Weights of a small CTC audio transcriber: 10.3M parameters.
Rows from block 3 of a small CTC audio transcriber, named by matrix and row number. Each number is 500 + 50 x the weight over its row's rms, rounded and kept within 0 to 999. All counts start at 0. Numbers have three digits each. After the name is the row's rms in percent of the matrix's.
After each channel's rows are labels from the 100 clips, of 14976, where the channel reaches its highest value: "loudest band" is the band of the loudest frequency at the time of the peak. Only what is clearly more common there than usual is listed. The data: short read English sentences (LibriTTS-R). In brackets: how many of the 100.
# conv: width-3 conv (model.blocks.3.conv.weight, 368x288x3, each kernel summed), inputs 58-115

conv.292 103:561521456580482514452527484464528432429516409460453435611521582527552463457427450498518439512439429551498513601547421531475481513530411524535573446528477552568512516494537561
loudest band: 4000 to 8000 Hz (75); 2000 to 4000 Hz (25)

conv.257 095:507507542592582400412607492486535478522519445508471614548498463439506497501427456495443431426478482483626438489464556499406536553522504551588533489479478455477489424599565546
loudest band: 2000 to 4000 Hz (37)

conv.49 107:558456574470579500466561386523488410569531449480511457465454531435551515571449571479503529471437489479495431455562521526482528471557564588549427516430469506477503455586429505
loudest band: 2000 to 4000 Hz (28)

conv.43 103:524509450576553513486523534546543467426451413530589611510464563531489445489502485474487513442522578539501471466552515542431443562536555479434536457482470535574518478555455592
loudest band: 4000 to 8000 Hz (28)

conv.331 097:481412578558537448503521565480513426441540449441445498546527487493546446415538529556553517465463538434484460464416497484494464498491531527479499500493538455487515509536526417
loudest band: 250 to 500 Hz (47); 500 to 1000 Hz (25)

conv.240 105:480497420575374575583573505371465504587502506456530532421571464574474522522524440441539560582441553447553551533550602488510602482435530461484470492496447461471533514478520495
loudest band: 2000 to 4000 Hz (37); 4000 to 8000 Hz (29)

conv.110 098:458500436559435406485510496532536437491471427519490466570494564473495416474530444485566559530489521508502497469524479547472581453403495529436447532468501516475430425519558589
loudest band: 500 to 1000 Hz (59)

conv.189 104:559393578532545477579589582536540544598529475573597564581567517493431491482458522480591546524501508585513561585453452471519555490478441547575470532468447500571488428503589547
loudest band: 250 to 500 Hz (32)

conv.284 098:576558423483585453466528468451530442571517474395404411456477422469545543560457473405505509527532423503421378527494544424452407440454498567508459577548456481525537550404360482
loudest band: 4000 to 8000 Hz (36)

conv.155 102:484493556522554512575504475472478537539453549521562552622437525516529572526508540472432564553575485606501493419520549436470421588484435462517425516530545495505558461471466549
loudest band: 4000 to 8000 Hz (43)

conv.73 103:464459533422527448516483487563485572553507530561514471569546572544440456425411614506524456451538427572478476498498508434461420411492381537513428601483435443576479436484586515
loudest band: 250 to 500 Hz (41); 500 to 1000 Hz (29)

conv.322 102:532605418472491527523526503497438473519598523660500545467501582526460533511513500484562488482531524453401592652518561453478521514536563475566486455481550527457536507494456550
loudest band: 4000 to 8000 Hz (31); 2000 to 4000 Hz (29)

conv.320 103:606505531536515556538502487552490442503461434494503499542510548458444459435496427442575465496520422520447474579569451522500535480455523536511503462428543485542458520533501559
loudest band: 250 to 500 Hz (32)

conv.88 106:580558512515516542538542588464533585386517585449560527594537453374543568516445545566508529450443462429509456532464474458574544569504572443448438483515516547467496475525624613
loudest band: 500 to 1000 Hz (35)

conv.115 103:520498454415450463514562555565550436425462452512418481514459520556485512428476509444527463568554525453542440460480489451593482544536564565530545571420536463548499542483421487
loudest band: 4000 to 8000 Hz (66)

conv.191 096:579493429548589540508518477560567486535533470439488572510545528473536501601504528459522464518483538559518452429418557437582452506439496543492479533477509594462499550574457476
loudest band: 4000 to 8000 Hz (80)

conv.365 097:520603470546509514434513478562438429461514369493489569515571499550491529477506540488498575452555434489569435521520478509479581517527514366500524542602448498409530546522463526
loudest band: 4000 to 8000 Hz (35)

conv.0 092:466408543520534550488472508510503542511498424481426540565512460565470575519553621507514549559448541534512481469497539538520478493455460550555484439463438514587552510493463480
loudest band: 2000 to 4000 Hz (32)

conv.17 102:476502470494361433477505508530540495549412486434452477598528574467510475503412502475482577499437421488536509477504480509580448452399482469412549563444427498448459512578479501
loudest band: 500 to 1000 Hz (39)

conv.81 104:524510502522516495493397586515589443537511402509455506564539459525469581536543472489470452472501475522447498486487506522451470476432474607539477434513582511500462468388450442
loudest band: 4000 to 8000 Hz (57)

conv.18 103:566541463562439542476444481416468458460425406429537484477515539546557427502515429521549617471490479547475396503529458538456532543513498492511536553530507481488469456562548626
loudest band: 4000 to 8000 Hz (68); 2000 to 4000 Hz (26)

conv.152 099:502527488464549545563472493598543454418464420516552448582487503507445492516550483508431594578500476495509569524448474558611618509515515508510475441437423435444596488491542496
loudest band: 2000 to 4000 Hz (34)

conv.34 097:507472521539574494534453453520602483533519400517488478518409477553516438552491513534511471523516432545506453567478513551441515499582526570479567501517495537465581559506473497
loudest band: 4000 to 8000 Hz (58); 2000 to 4000 Hz (31)

conv.215 103:496460529403458531433552485520545593522521566482559533397474493518551626466541481472506465424575443478571465546477530601504510504542445526469562462551484531554499578442459490
loudest band: 2000 to 4000 Hz (51); 4000 to 8000 Hz (30)

conv.161 099:513447431575460475411341460528530436533484501614429411505465450501464456496496427513482540509440479509527469505495443557550511549531502455548538569507493536467482472554484577
loudest band: 250 to 500 Hz (30)

conv.228 099:524467502570406528423595623454513475416430541494466532440553447415500524507643488541539501582503494453490447496517452502464455524510468539581602406558440479440459446533354564
loudest band: 250 to 500 Hz (30); 500 to 1000 Hz (26)

conv.308 104:532526518530568579513540451500544458440507455542498432453398586469562541551574513516588569423455481498567434479522495483475407482508526473495455506526485451500441462509588507
loudest band: 4000 to 8000 Hz (60)

conv.45 101:544527572538456426481610554498497480487386569454518446571467476499507456490560523512405468504565465599532417483552484450529426413515544434566595593457523593483444545578574516
loudest band: 2000 to 4000 Hz (59)

conv.31 107:532576457472556524527577505560581468498539387553448466444500532392493516503541494523564572528463506469625496496451536474448466500506598533468466402415488502475461589470468443
loudest band: 4000 to 8000 Hz (67)

conv.219 099:581400493468588517476461487479552438530415497563512572518555524489435508449440529479445506470524507459508613476537405462504473513431553523499522469529486537548514531511526471
loudest band: 2000 to 4000 Hz (35)

conv.202 097:485556550580502513430394446506442410523406449486487537526551527535444548577531411504441535444502533484503465489499552509445479403509526394457463431455522452424438532504442514
loudest band: 500 to 1000 Hz (64)

conv.127 102:422504494510479492530552450535410547512481580552502525444465462543513437545436568523421528487478497469500609472462514458434371516547357542456547537492531501465402509479500491
loudest band: 4000 to 8000 Hz (32)

conv.345 103:439473452464473499537524456447496565470488527491555540469525566540537474515477470413443537547574562465594531561516541518473501537517547548573496561523475477442598485472544493
loudest band: 4000 to 8000 Hz (62)

conv.295 101:472414396527508524455503484522554545511590539470578499580445532507459557629407534552562450471453546535500464511534580468625554487539458510566519522442469513429533473551536517
loudest band: 2000 to 4000 Hz (48)

conv.167 102:554484538524543465526477526563462552526544452480481493504443521447520502581568581385539560470542473559581441429514520486496452535457512382555577476492469437545468527475608449
loudest band: 2000 to 4000 Hz (29); 250 to 500 Hz (28)

conv.241 100:451470405450595429536456428578524559423433445527493475505536485455543488428503464495420480459535604508458562608497509516507393564414551510506515446517480411586478490541479499
loudest band: 500 to 1000 Hz (36); 250 to 500 Hz (26)

conv.12 102:443527502464578543576461505384441528554606515495447461489474469461510572393541582516475509603483488567454491467468534547496460449464504524536580557487523496475407438549502482
loudest band: 2000 to 4000 Hz (45); 4000 to 8000 Hz (25)

conv.317 104:518383528525522460455517431468432560571441441408489529512473590530545489477528532454497567492480615431583435519502457551452494375459582515380565472475471428476445481490527512
loudest band: 250 to 500 Hz (36)

conv.46 099:542514449606544408586489475534475474469518463470504563564562415508473494565462552476526586602449516564486491543503491563509565516504442499404486518444594474564480448484486536
loudest band: 500 to 1000 Hz (57); 1000 to 2000 Hz (35)

conv.310 099:526473474492504507465446512497473468437560530479467583496387484510480418469505529545569497443454428480566465492580383498504440444477511462533455520465427495513480542493447411
loudest band: 1000 to 2000 Hz (31); 500 to 1000 Hz (28)

conv.278 096:546509574573428462446480503452510411454505507442572582468552517479555588511554568484477520532559496457478510558477469488500492404584443492460451605470495520519494547547486582
loudest band: 2000 to 4000 Hz (66)

conv.57 105:514479480434478541528522390571503521476499546528456543550478562518482490511529481505426530514424485514526428571437446413452551476558519519441447522561491477485487511468541508
loudest band: 1000 to 2000 Hz (39)

conv.342 104:549551528563532570470427433558495519370506536468571549489522452570481639535472511533490565443429580498475420468429420406537533506499495501500530428545487527478566526483497379
loudest band: 4000 to 8000 Hz (77)

conv.226 109:490503583515430496579498508515490498513523545598422550458492481490495543565540588508563506516535415513576494391397619596603457481451515598542457550528520485511564518494451541
loudest band: 4000 to 8000 Hz (89)

conv.15 095:503430456421565587455487487465462586513436456466457449484590566471413520473444428497508571580426494584504415478514477509525460559526419556631393488532561439477418459467419574
loudest band: 2000 to 4000 Hz (29)

conv.251 094:434531562575552524524454499539532487440601450535493568489482563496510562532534587495504511477513494472473437507554484495502496466475548558461452502514535503466578528550510517
loudest band: 2000 to 4000 Hz (62); 4000 to 8000 Hz (37)

conv.108 101:552573612504572568471478500512490497456506502432524528568543499448439568568513532456495513445465459574518507493558505509495480565507533566525581496464566542489555516574560487
loudest band: 4000 to 8000 Hz (29); 2000 to 4000 Hz (26)

conv.72 107:567528524500570417514483539539482433534514528531511454603643462464415549506503398536473507468546500463579559506481479532524452524550491519531508474595490447488492507417476470
loudest band: 4000 to 8000 Hz (97)

conv.195 098:585507398437493500481503516494491520490533547602492592558503490495443467531463582398529492531448489558594600457594543568531565438442512497505483395451450564513418475519510567
loudest band: 4000 to 8000 Hz (33)

conv.297 100:554548543519446486453422441510487554442482523486484516526456544539417506512579637435535516487594370465433429607532600501515561493495481578544519506539541550440467586496472501
loudest band: 4000 to 8000 Hz (33)

conv.260 101:433460485488458479533551522376529472490412512517601409499573408558501518472445471552448495482429589508551431617477586478429391467455510373553446529459434528586474539645586518
loudest band: 2000 to 4000 Hz (49); 4000 to 8000 Hz (33)

conv.92 092:506416462493450535509486464477541479478540597533532474379392526469482563521568589489483541573460484549587510488493434517560521550453428355504543522441544582534490486492520458
loudest band: 4000 to 8000 Hz (76)

conv.266 101:476511510487484549587360486441498550415504471375559462501589441527590492539493489449479569566518482447554480491529513541495561436473555413580514479543544470377474501545485508
loudest band: 4000 to 8000 Hz (62); 2000 to 4000 Hz (32)

conv.361 097:468537461453446466525477551551473481562404558461480433433531602533495479549524553459474480445439503518483473434531396497481464395554444451470470479465532471510555436358564547
loudest band: 4000 to 8000 Hz (37)

conv.132 096:512539563472487585454494460532447456431466453508495523531424472452507442463495457486506530561536578550496446570552480493509491568463532479602494507462547444507480574466534533
loudest band: 4000 to 8000 Hz (66)

conv.142 100:457462579503524509496502553428540393439408477476528450586474472465540497415498481564407441504479608563499489489518487478440494483538443501582520454579590486462502445603628548
loudest band: 500 to 1000 Hz (36); 250 to 500 Hz (26)

conv.366 108:440538469470522495555490474434451501430508525420363530423398549566474497468565423537465554416510468490497418514579423464490513479507544540458524512522479519512490520509476470
loudest band: 250 to 500 Hz (38)

conv.351 096:531420447520493436525521395428519468393548562408412475512461476568549532596523464536501487639461582503505409446558504490486456460568495496414531547567498473473543414550441528
loudest band: 2000 to 4000 Hz (35)

conv.146 095:575428557499455441517594499501567525522533533524502544499570531529508534492412510468506588452599601492438409435520470484562524472465510583575453478547503518548457511545515531
loudest band: 250 to 500 Hz (43)

conv.186 100:481426456459424492582572488497480599501446528494517565566453517459448544528507451524539508481492477490472555543660401443559518501424431510440470557512481476453484496487573533
loudest band: 4000 to 8000 Hz (27)

conv.237 102:360421507515533483565542481429510526511449476510492466523562484514525544426595558488548617528499473473529541508475485445484540498548514471540526477472496382469568536507439431
loudest band: 250 to 500 Hz (36)

conv.198 100:505532468447533608511425465583531500556520573403496570550569563528574548494537452537522479460410473427492452620430500504412460521527487581429480529548542550520477430514622527
loudest band: 4000 to 8000 Hz (32)

conv.61 100:454472556560556538567571547426505495580466465483433462473496480469465509496548420574472475432463426565452574509466485446546516511560465608388507437563637496532472536474435436
loudest band: 4000 to 8000 Hz (58)

conv.5 103:582482470477526586484461462476552480498476437511559519577617588458454501557423464529508504490468559494578479572619472494502538577560493493540469498467462528504532464472586531
loudest band: 500 to 1000 Hz (27)

conv.332 101:537471441472486540482489535542628537484429595529508510481503531486559504478472504490526546476545439434564375428462485480441478536570464504549457468439514473477585447506521591
loudest band: 4000 to 8000 Hz (85)

conv.23 104:448480480498441540459427633502537478519550605436538568462489610474498480566452453514478431480480537483527533512444576492453526511608596480514525392519516500503587500610518555
loudest band: 4000 to 8000 Hz (61)

conv.263 098:516494498602471467465517487489439419460448521547490489507487592472502454472473410445441481450407532545507553531582516452518439541649445568591433599431531505500450472556497585
loudest band: 2000 to 4000 Hz (35); 250 to 500 Hz (29)

conv.80 097:509481557502500504443509551463611483466568422519581559562465513581545453585442490526561533445527483580446476514546519571471458534493422562436502473512489433591494536463508474
loudest band: 4000 to 8000 Hz (72)

conv.100 095:499547604493428539494550485469440492471471514516507452514464536510475489504473648421516487497480450421574510402513521481557388501471496517534503448550609430516458587543429532
loudest band: 4000 to 8000 Hz (75)

conv.349 100:466611556537458517557508530509477558496540472486416425439467411508460571515450426462468550605458429509476483554418579470422455540570477490453480486494521426485476490563471411
loudest band: 4000 to 8000 Hz (40); 2000 to 4000 Hz (28)

conv.67 099:558499506583502544384448447587570499500532580510463553560548493558451511490575502449566534497472417472426484507533515585414456476493427530416578413538464549504558485490411427
loudest band: 250 to 500 Hz (30)

conv.102 096:488522469475388522572518425514449576516564497470490438518471550546459478446480476540474452452525441478516474481560429522499431487470428482499479547498558424501533450463577533
loudest band: 250 to 500 Hz (46)

conv.222 108:557558560502468470578545535487523643584415588483543482433583456500544533478468493430528496527432522470463456440547540571502422459527520553456466471458468469544413453522508442
loudest band: 2000 to 4000 Hz (49); 4000 to 8000 Hz (29)

conv.285 098:478510548449498461552478546507504600480533578480551518561528523487455521513575434554393493584507530540505452488506614492553493480520447558453528603487457471510493575492522505
loudest band: 2000 to 4000 Hz (68)

conv.360 105:499419535502456515474521513511484541469444397478522555488577511542462468505424442517531490608478504493583524461461539425499448490467497541629535468503549513549466532472565539
loudest band: 2000 to 4000 Hz (29)

conv.95 096:474519498436548386493525447456393463577457431533461458447499567508469458528505486494376574527480402469509439469430529543540521444508430416405513495444475493483524426520447528
loudest band: 1000 to 2000 Hz (56)

conv.299 098:490556468502412569519452538477461470506426574534557427497474408458465507566470370434472502443419571464486587535525450490529457492510485454492541513507502483523551527558474528
loudest band: 2000 to 4000 Hz (59); 4000 to 8000 Hz (37)

conv.77 101:487512472548472500524439524536561438470499416458587488453496473476507508541584562426536535533454522532583509486507540404448412462493520518476531482541458523493569504488610606
loudest band: 2000 to 4000 Hz (76)

conv.211 103:496530503490430545460512421526535523580509412497435545644528465462474586506486538499509472471572548430488520484509577521475487561479407464468423491560473507558475379517528525
loudest band: 2000 to 4000 Hz (64)

conv.85 100:436525567467451406470458502425438533439542568475371521461440496504532524532537510535528462466550503562516581570459526554456498465445446509533495481492554482551443540572529559
loudest band: 4000 to 8000 Hz (33)

conv.99 101:562523527634428501464468516480489453434404442569440546553601495505556473490497498505560432521522496435499548599563524528534461462568566547553524479488419592510543490542578467
loudest band: 4000 to 8000 Hz (74)