From a checkpoint of a small CTC audio transcriber: norm batchnorm, trained on short read English sentences (LibriTTS-R).
Rows from block 5, named by matrix and row number. Each number is 128 + 24 x the weight over its row's rms, rounded and kept within 0 to 255. All counts start at 0. Numbers have three digits each. After the name is the row's rms in percent of the matrix's.
# weight_hh_l0: GRU recurrent weights (gates r, z, n stacked) (model.rnn.1.rnn.weight_hh_l0, 768x256), inputs 0-85
weight_hh_l0.41 090:106165087149149098122143117122088126090155157095080159150119109108125127115126173157171136138133147144160090173096141140089147123092068150111117140159158142121118158131105144121099149147116092159121085156116139144140140119163107144153179114141104127146098079
weight_hh_l0.42 102:119104104148112101126162155108112095163115153117123167147106168121136098147116119094120165126144150117172148126139149131158156106101103108124136144163128157105161168130168097124080108121114096139142152164107119154107124124152136087148133125102145169089094132
weight_hh_l0.43 102:137109104171160117161136150122106133155140108109135136100115182151146139102152156100152126161163135123142123125085081114140135134107108143114085089125109146129159165118093119163153115106156103129126107126147105134136116162125075136134100121102112152132118119
weight_hh_l0.44 096:103130138109159093125135116132127173114089118162119098131123114160128162111128177153146098109137144133138095099125167161144086104091129074111118134147141141096086139116128109144162134118125140124114142165103145093161107094123119114132183148117163139105137131
weight_hh_l0.45 097:154103146140134095132102088112091149076109158139146157137101111113118106127112151122085133131108176163129129109172133159085154179152135136117132110105102094158126105097164119132116130149097104100136108093176155129145145110159150102150130164100124140112139113
weight_hh_l0.46 108:141139103102139114111105099105158107145133135108161171145117146164074144093119156132120117127176128158097084094162113129101098116115103135178151130112134116131174141127153164165113149139128121110118114124118162156155095135074105115140095107172126113128059135
weight_hh_l0.47 097:133144161157074124131143120151116106134160136097152124142149122127124107090093115138092127126091126113148079133146135126120138079112128097146144092085118104146098122134098134126092116092083146151147096163152132140089099104130105114101154088139102105132145141
weight_hh_l0.48 100:100134109119170091163145112155150120115157114104092156082132149111132109082119115156176128148130115090140093179148120101172158138125094097119151109106098110144129144118114117125113128153092122155178133140149105140134125148135125160102129139157131127088172149
weight_hh_l0.49 098:105145125164150144164100098168088107159106154147133139119104159159121122089099159147155119135120125113138167096102150140129139132141118088104104141144131104163101151158096090118119143102133107110099128119144164146110118107123145140099164129130141159150151134
weight_hh_l0.50 096:096122152131092131137106113165126102141098112095171146110091151150124126100097093157163087107144106133103132123130133153117091144172138095118102141117132139156126089144165173101144126122169128163107088124157176074123115095101109163127129158139114137097119136
weight_hh_l0.51 109:131164151145143128107080123149170127157127132138146106094155130134109130148142125114111122150150149089166122132116146175140102158133119091111122145206142160149146142152131095172148144155111118132087125155113111172101122094141115112166175109116125105100161138
weight_hh_l0.52 096:120159118107149139105134146121143125149088152161124174178121087162139086124124167120169156142169087134175147159080121132103129134137148138159161146091154104109165147154152105119161107151155099132189168118149141112113130151106126143092150121146158128107138137
weight_hh_l0.53 108:128092149127144170158089127120153111121139083148126098096111142172114083091122151097157157144134084119128125127093099125144150130128146097172092152143162129146164125094160144151144129119170151147139137157126131135123112121093146111052112134138113155111110148
weight_hh_l0.54 098:115102150105127138180173106122170138108178086157117092160123134134137118103136136113122128161119136171142120098139094095119132124144106165137090147086140111145113135117121117123140151182175130149131116168123171156161096108086098107152107138149084101144111109
weight_hh_l0.55 099:150096101130152083140107096130163132128101127105132144125140140158133118132160125168108120088136161095106144105126096104131115114134101150129125108144143121158152154153128123103178163149132135149082130097137152114145136156152098118148136158155124150163119104
weight_hh_l0.56 100:105112087159074094144164147088147161144148156118097133115116163148130132116093126172124153175104142094099133148103112147139135141110103071159150176130150106134098090108177142116126129137101118098161123117122160091144149117086113132120143144150133148113167157
weight_hh_l0.57 100:154137106116154113147113123149160143120150114149143090154094091169098090111102164106143104136139143101144109104169143095107082158121080107111130117144161088121149091132121167140076142120142123168140057092123104082087108129104128096130148128111105116122095137
weight_hh_l0.58 093:124145093165138110128123162100167125124116131094148144114159129117097110111136125108145139114162091123168107133139138165102141132133127158111154136097111117113089141105137076148102091118135133080145141089174167172125136141136154150154132145094145173118149128
weight_hh_l0.59 102:130101102154155117175131113114114122121164141102147139167085124146111132102144136140132157168129102095123149141136148089088129146150128087141093134111159144158115146113136135112161126168131133094134154104150122158151130168135106103128106122095132110113107111
weight_hh_l0.60 102:121110114099102102095118154097152076129125174154125153079145158145091114100099109152110124093090140115159166129177144104135107138092143128113176113126102119168163115105113146107113127123131089125127118174166140184145131131162121157107116136097143164152122136
weight_hh_l0.61 103:169083132138119189092092157104128105146125124107135116173164150137087086115082152124141153125112145108106120153108132155135123135144131132151165107151106167122142140110102115133107087095119139149113105111120144131131115123159098157073115104091148183125118117
weight_hh_l0.62 092:127144179140168122176108131156098106144080114107143177118085128109104110121096141107136130136198118137106139148144141122129102154132145141155083145138164130160127155099134103156139177166106144167106111123100137185111174137172105130131144130116115106113108139
weight_hh_l0.63 093:120102158153150163161146175103127137145155144165125109161176107113160114146103123129132133122136149089136127091130172138137176151111102150137121139165109125122118105185153143089127140132098138111134115156131111178133164134105176097094119156125144147086164163
weight_hh_l0.64 091:108116094095117167132136129088163076158116123117137158115110133094173079112114097114109125132126154095133103128160121109161165129134156128152163144121115131133151163112112160136091147117112162098101144166115139096091152138125122156137157108087102141144126149
weight_hh_l0.65 096:093103162146103160118131139141147118135153143086143110139149162087150117164087114134127150097115163143137134104172094122152133143113099113161118179083145122102079109140112159103167113149147147132125126083145137121117110100105133156165094132156176129118106176
weight_hh_l0.66 097:150099114170103159134142094120150087120172144141144101132151139120145098156126140130119105123122129103128090128136158155134128104150115156130155127110108136123125157159140147092133138161113142138165114134109118177162124160086133071121149144127146109166099090
weight_hh_l0.67 104:132119155099120164154087135122089145146097159139088098137137127113115118156112132119126115145110106143106158114144138136130116112183134137153156096124129155106110093101131115098110147161117146110185105133077103139155129125136089129116107115171135131143132112
weight_hh_l0.68 089:129111110105158135135112111160169169163160087112119092161103138139133154147095148102121134158163167091175153108126138123136170153131093080111165150091104162102131087123082118110100163093084120102127153123121105128145095118161121114163149104143096129142071151
weight_hh_l0.69 106:142163142122109091157169145166130156127152107106120121092171100081193111084134140131128152145130117110154123123119132168097158129123062121138084174106125133139131119130158151124105104156124129124125152131156164099156127108098142172117118104097088168114130104
weight_hh_l0.70 102:117147124155145090093138148118134151128105158120143139128157085142158083156098126133097102194122113102134100142114135124096071099155151106146111105114141154158136143134166129118119183142133134160088106100139138117164107149116163144110101139156119129130116163
weight_hh_l0.71 095:152118089091127159136132110123151109118129091103082141142124147114161122156146134131114108087102146174121137111134148161149148111136147153107108099108140136139110180156105112168131116185135090120118136122139125101140173099084099153113159094160087108094148152
weight_hh_l0.72 101:150118158110094112115119130081156155152120124120140103139123144121099137144117122137092178163126084140113125088157136118095128124121126148152132142105084115126130102174156128133141133142112140120140128132100123121084112117118168104118104151112120115166085133
weight_hh_l0.73 111:154112158145123097170125157100096076115120116128123147161103077148145111100126114101100123085134151138132141147139143118152148106138144112128133131152115161076086108153122136133153118128124164147133142104145102146123106106157145117149135157120134147075131149
weight_hh_l0.74 093:134130151125129121142101163172109080095143106132116165130165134145116161108100155099120149134151090130124097104128133173110125100145166101128099180115144086136154179131109108136171115076119122112152127144096096160129134083132106162154162092101130121080126145
weight_hh_l0.75 106:126092135161132150123089102128158146111115114120111119101104094095105141148094121122085136098176137124095073156089119174176141161155105138155090093171094104138146118115122101135155135170129181184139122163097149151132133154139122139101158101121112160091130148
weight_hh_l0.76 096:143152150108148126111107110131136135174137112106105105089179131108159167121163129093117128146075134127116104081100147103149129108094151142121135112161172124154101133131148147135093147153117179085129127108119080112132133142121106119125142121151130098149117167
weight_hh_l0.77 106:116122115098106147153152111154133169085163149108114117177135088112138150135124142096107122126163137113174108078094145121075116103114080121148163152158125154126094144144161108172104126100112143146152134146092072112100099118122138154172118144145101113109133151
weight_hh_l0.78 089:164098084103150166167099112095138155108156121150131079100156110152170122098153147119127162156092167091128123124122135114123141134152089140106124168090144149095162115150111170095162117156136153088092149128106137117099120126129153104104142136145106135156157124
weight_hh_l0.79 092:112143119093152092149173112108125157170130112163112164093095171126093144141126178115102116118153149134137164151158106164154100110101084138118160131112174132180151137160100162116124158115122109156137140135148142139158103115126161160149163088123153135170093144
weight_hh_l0.80 100:102135118167093127133140144138156169132176133147150127129173115097130110133132134118084127132084151141089104132162130170158116100111137131099112137125173082161126115138123085113144148107130173152167160101071085133121158083146128158171141144134135096132140147
weight_hh_l0.81 090:136129166120137093129160128157119130114165143139128110093167141143117097118124113143147121136109146130137151135077142118150133126155141082147168158130098138118150098167099176142091105123119152103092109094116150113105156098139125139104088108074125134119166099
weight_hh_l0.82 098:114117135130142132108116127146157152109098105084132144148127094177116074131158107137106142142152118164073144114138124119098140096094144162105132136084134148135139116099150156133094160106141120154162144102122126113127104098144138082118095100158128103127139092
weight_hh_l0.83 098:126108106158164107095093126117124157133139108138146155104128148106105135148152123144110117119150153136163117134126156096119111108117170152100157124135158164092087108139103152156148133102109108099135153152166140119108159114112170156097157155110129106103154153
weight_hh_l0.84 097:133148114141155141128106155137141167121110162148110147110093132126157105098141155131136111154115106144143120112112085094168151146162123166139135151108098079111155161098125113115159120142101081125105097086142147153145112148108123168075114161118106098128117123
weight_hh_l0.85 096:138084108087121116121120128120111114118104116130148117136088094125172088108151109157093141162111125136153123151083116127127105137097142122121073154127131141111095129112079151121174150165133092146135141126094156124100074103176111157130149118156158122110123118
weight_hh_l0.86 108:161142139067104100137113118125147149173154147130086088112105171166151126154166145071087162126148096127117097153124122136117098141126133166123112178184095132127146106104162106179138171110137111115121155146101151156137105085128096132117185125113139123125152120
weight_hh_l0.87 097:153089106111150128142110134153143090133141164123104085100115136136087108089092147110146152115123134138101128127129114143137150104126144129119133114112133159133108110089186129166156106149150130116126113101148131153121140116159109139129086134087141088176092089
weight_hh_l0.88 089:092111155119120155148097100133166143143129139152125175131142162155145148141124127122170157172103153109113155118167144103125097100100149115133155112123124129116155137151172130128141164117155132131112167123127127107137146109133125104150112149114137131200152118
weight_hh_l0.89 094:118172090129135164115163151131159101132086152166168175163107119149148124110140151103095153143116110102151135106137127120148150152119135166132143106159139134111160122119146133110126122176113070088083088108141117131124105118103131143155130099119108153139094136
weight_hh_l0.90 098:109083119133110103086115130115140117160116125094163153098110156137111128171160115103139119138112133141166125119152075117117134109114162099153145130129126139130080099100094102148149120089105162156158109164150085097140125115125123150142093151123122107113148140
weight_hh_l0.91 095:075103109141118114140164146124105135090100101125103129136169095102161154143119133164104140123154076124147161148157082102092076133142146109104133136092143110112071119140138138103123124121155118145114092175141099137108150167131094104133141087122147158136133106
weight_hh_l0.92 102:126157157157091116140173101097101133118154117126170123151184158159087140112118155165101088140106102109105145146112139105097155172092136151181165105089132144137167158131141132172122137110093137148156135114121110128117066148091123145087096137141144093156117126
weight_hh_l0.93 109:097132109126156074113080133145149103142113170098117126136160106138113119140138134137134114140164095109100105112132088162134158148127119141110103142181169118141114157102080095123140137134137106129126088119083137095097120134130135091186137135142115123148091183
weight_hh_l0.94 102:135137103135152111152124126139102123111139123125107171104091083141164161125162143107139150133126125145102085142151136087167139105075072094145128118100099114132133118119143153159123115095128106152123161115131134138133129131140170139148100110111136107124096091
weight_hh_l0.95 102:132139146147121148102132120098135105113153128143109122142125120170125112156164174133124150094092138103105136093137125122143153102095161135116113105086140136158147104147126133104128174116191093102125154123136164141159153123105123128105152154134160090147138134
weight_hh_l0.96 097:145146166157101108161131107169138105147134112148095115131146097115149149112100149102091157118108120099130123145098087142169107103157160155108083118144128124126156147142123125115126171130121145152137153131089156122109162146140077102153167105155116156094142130
weight_hh_l0.97 099:094125089085116124117127138145156101110113167151184130162153144120133145149141100094134138122177172096097103122132100140093152128124160089131146159144132155125165131091099136174147129116103145150130091176084147149125174107171113073119128152107125115120126164
weight_hh_l0.98 101:110131128121084130135171165134118174123082118096136113124108141133128122125096138149137157155074110116123104116115150165109136138147137073111116088095150127148081128115123139155122111090134113107146138139079108169123089131147116124156111117090118111136138151
weight_hh_l0.99 096:140117164132130110113096138135138148146132148131074104162105127128152119119121102120085092138146123099117119141086133130156114122136150150108151146151112094144165105148096079105141112152131108115126141121122128111102169078162147097107120119117131165053124184
weight_hh_l0.100 103:112095157176090105106163151079104128122128168076126136096134103128125085103152138111097132131099145117102117111117152152128128172129109140159116127144147144140101158130164165145117155111092127119129158157148157170122112135181142086111122169136135155124109142
weight_hh_l0.101 095:119088150152121092116132126104151156158168123150127087155159129102153131147156157114150088122171148105115095095146129105146141153141146118130114089136120116105117163090130110085173157126096161157144113098137142103108123106144166090140140132148150163170157126
weight_hh_l0.102 099:128163091088146155087133162096160151188114111107103113112119109164131150144116106136121126158146124140157117108085086097139102117136099148189144159126107101087125141148103096119142087139142157123150167147104166145101096145109118166128154109127145174149095122
weight_hh_l0.103 097:132145137117169094138096155142147113132058148123149113136105141110150163136083121151145101147183110126130153149141111128102124156110168146112138176123123125131126138143131143139134121131100118138105171136117131096109141148149134096154107111124145156146171148
weight_hh_l0.104 094:128145119107091164151149142136129117125118140114146166102143131129087163104160100107159156125158157135131118106088137131083105114120101155140086088161149109158107120157140154153097131169145159144163122117093107113115110128185163116148130135109164107111121122
weight_hh_l0.105 101:136105131119119134103142138101137091137128157152082120129117106134162154112158142144153109123101089137149143087146115102108104091109184129147107133084151160145171113126164103083164180147127127156128148136153154095116130109158127124102149111166135141145135086
weight_hh_l0.106 099:104163119133106120117148120122099128111152135128145142131106152115140146098106182077151159138138130155091145117111157127085132104097104101113107120100161088132129110100152150086108142097164099150095177105122117125117128100132146096144128124146113144179139172
weight_hh_l0.107 103:162149105159126092103163126102119096122115162124160088091112121139090135113106157115111120113104099164137105142107126148141170136126097161130088136127108167116127150156149131119123112148162124112085113116113120114142141162120106098111164126177118087084145132
weight_hh_l0.108 095:148141102138124132126134097119127150083121076110113097109166181107152096147119111115105128144132168104146138139113148115111127108106147159117131100100156100122126140084109156126173153171102079142083144127150137097149118149131130172162145135134108139137136107
weight_hh_l0.109 097:103136101122151152151136142126094090088125134086106148150112103103125113157118128161168122141137132127117166114157121129089114138156123099108123122166081161142159146151112134136151113128149089128090163093106140111155131089133105098150141120154131116132099153
weight_hh_l0.110 105:109112118103159108157119140109144076150129114140100161107179156126105100133130149128086148111102134112076124101094124126110151126118114121106112149146178183138151128089112111162130153096113115116091147157162152137116141094129101096136099111111171114118137115
weight_hh_l0.111 097:117125130090092104154120133095129156115126102141156160136103136138095137149133097145163114089144089116092163148110092123154155105187112102117105092073103139147097160126114086106138131134123136096168122123147131141120113158101140107123104118156120127134110118
weight_hh_l0.112 104:116129132137129101108141120141137157102141085156145115106121092163127111100113153158115106117093152141153139136116126139153145093082142118124118121137150156096124100111153158160108123096108107155165084126114156152143135131131128114171138091099145112087170165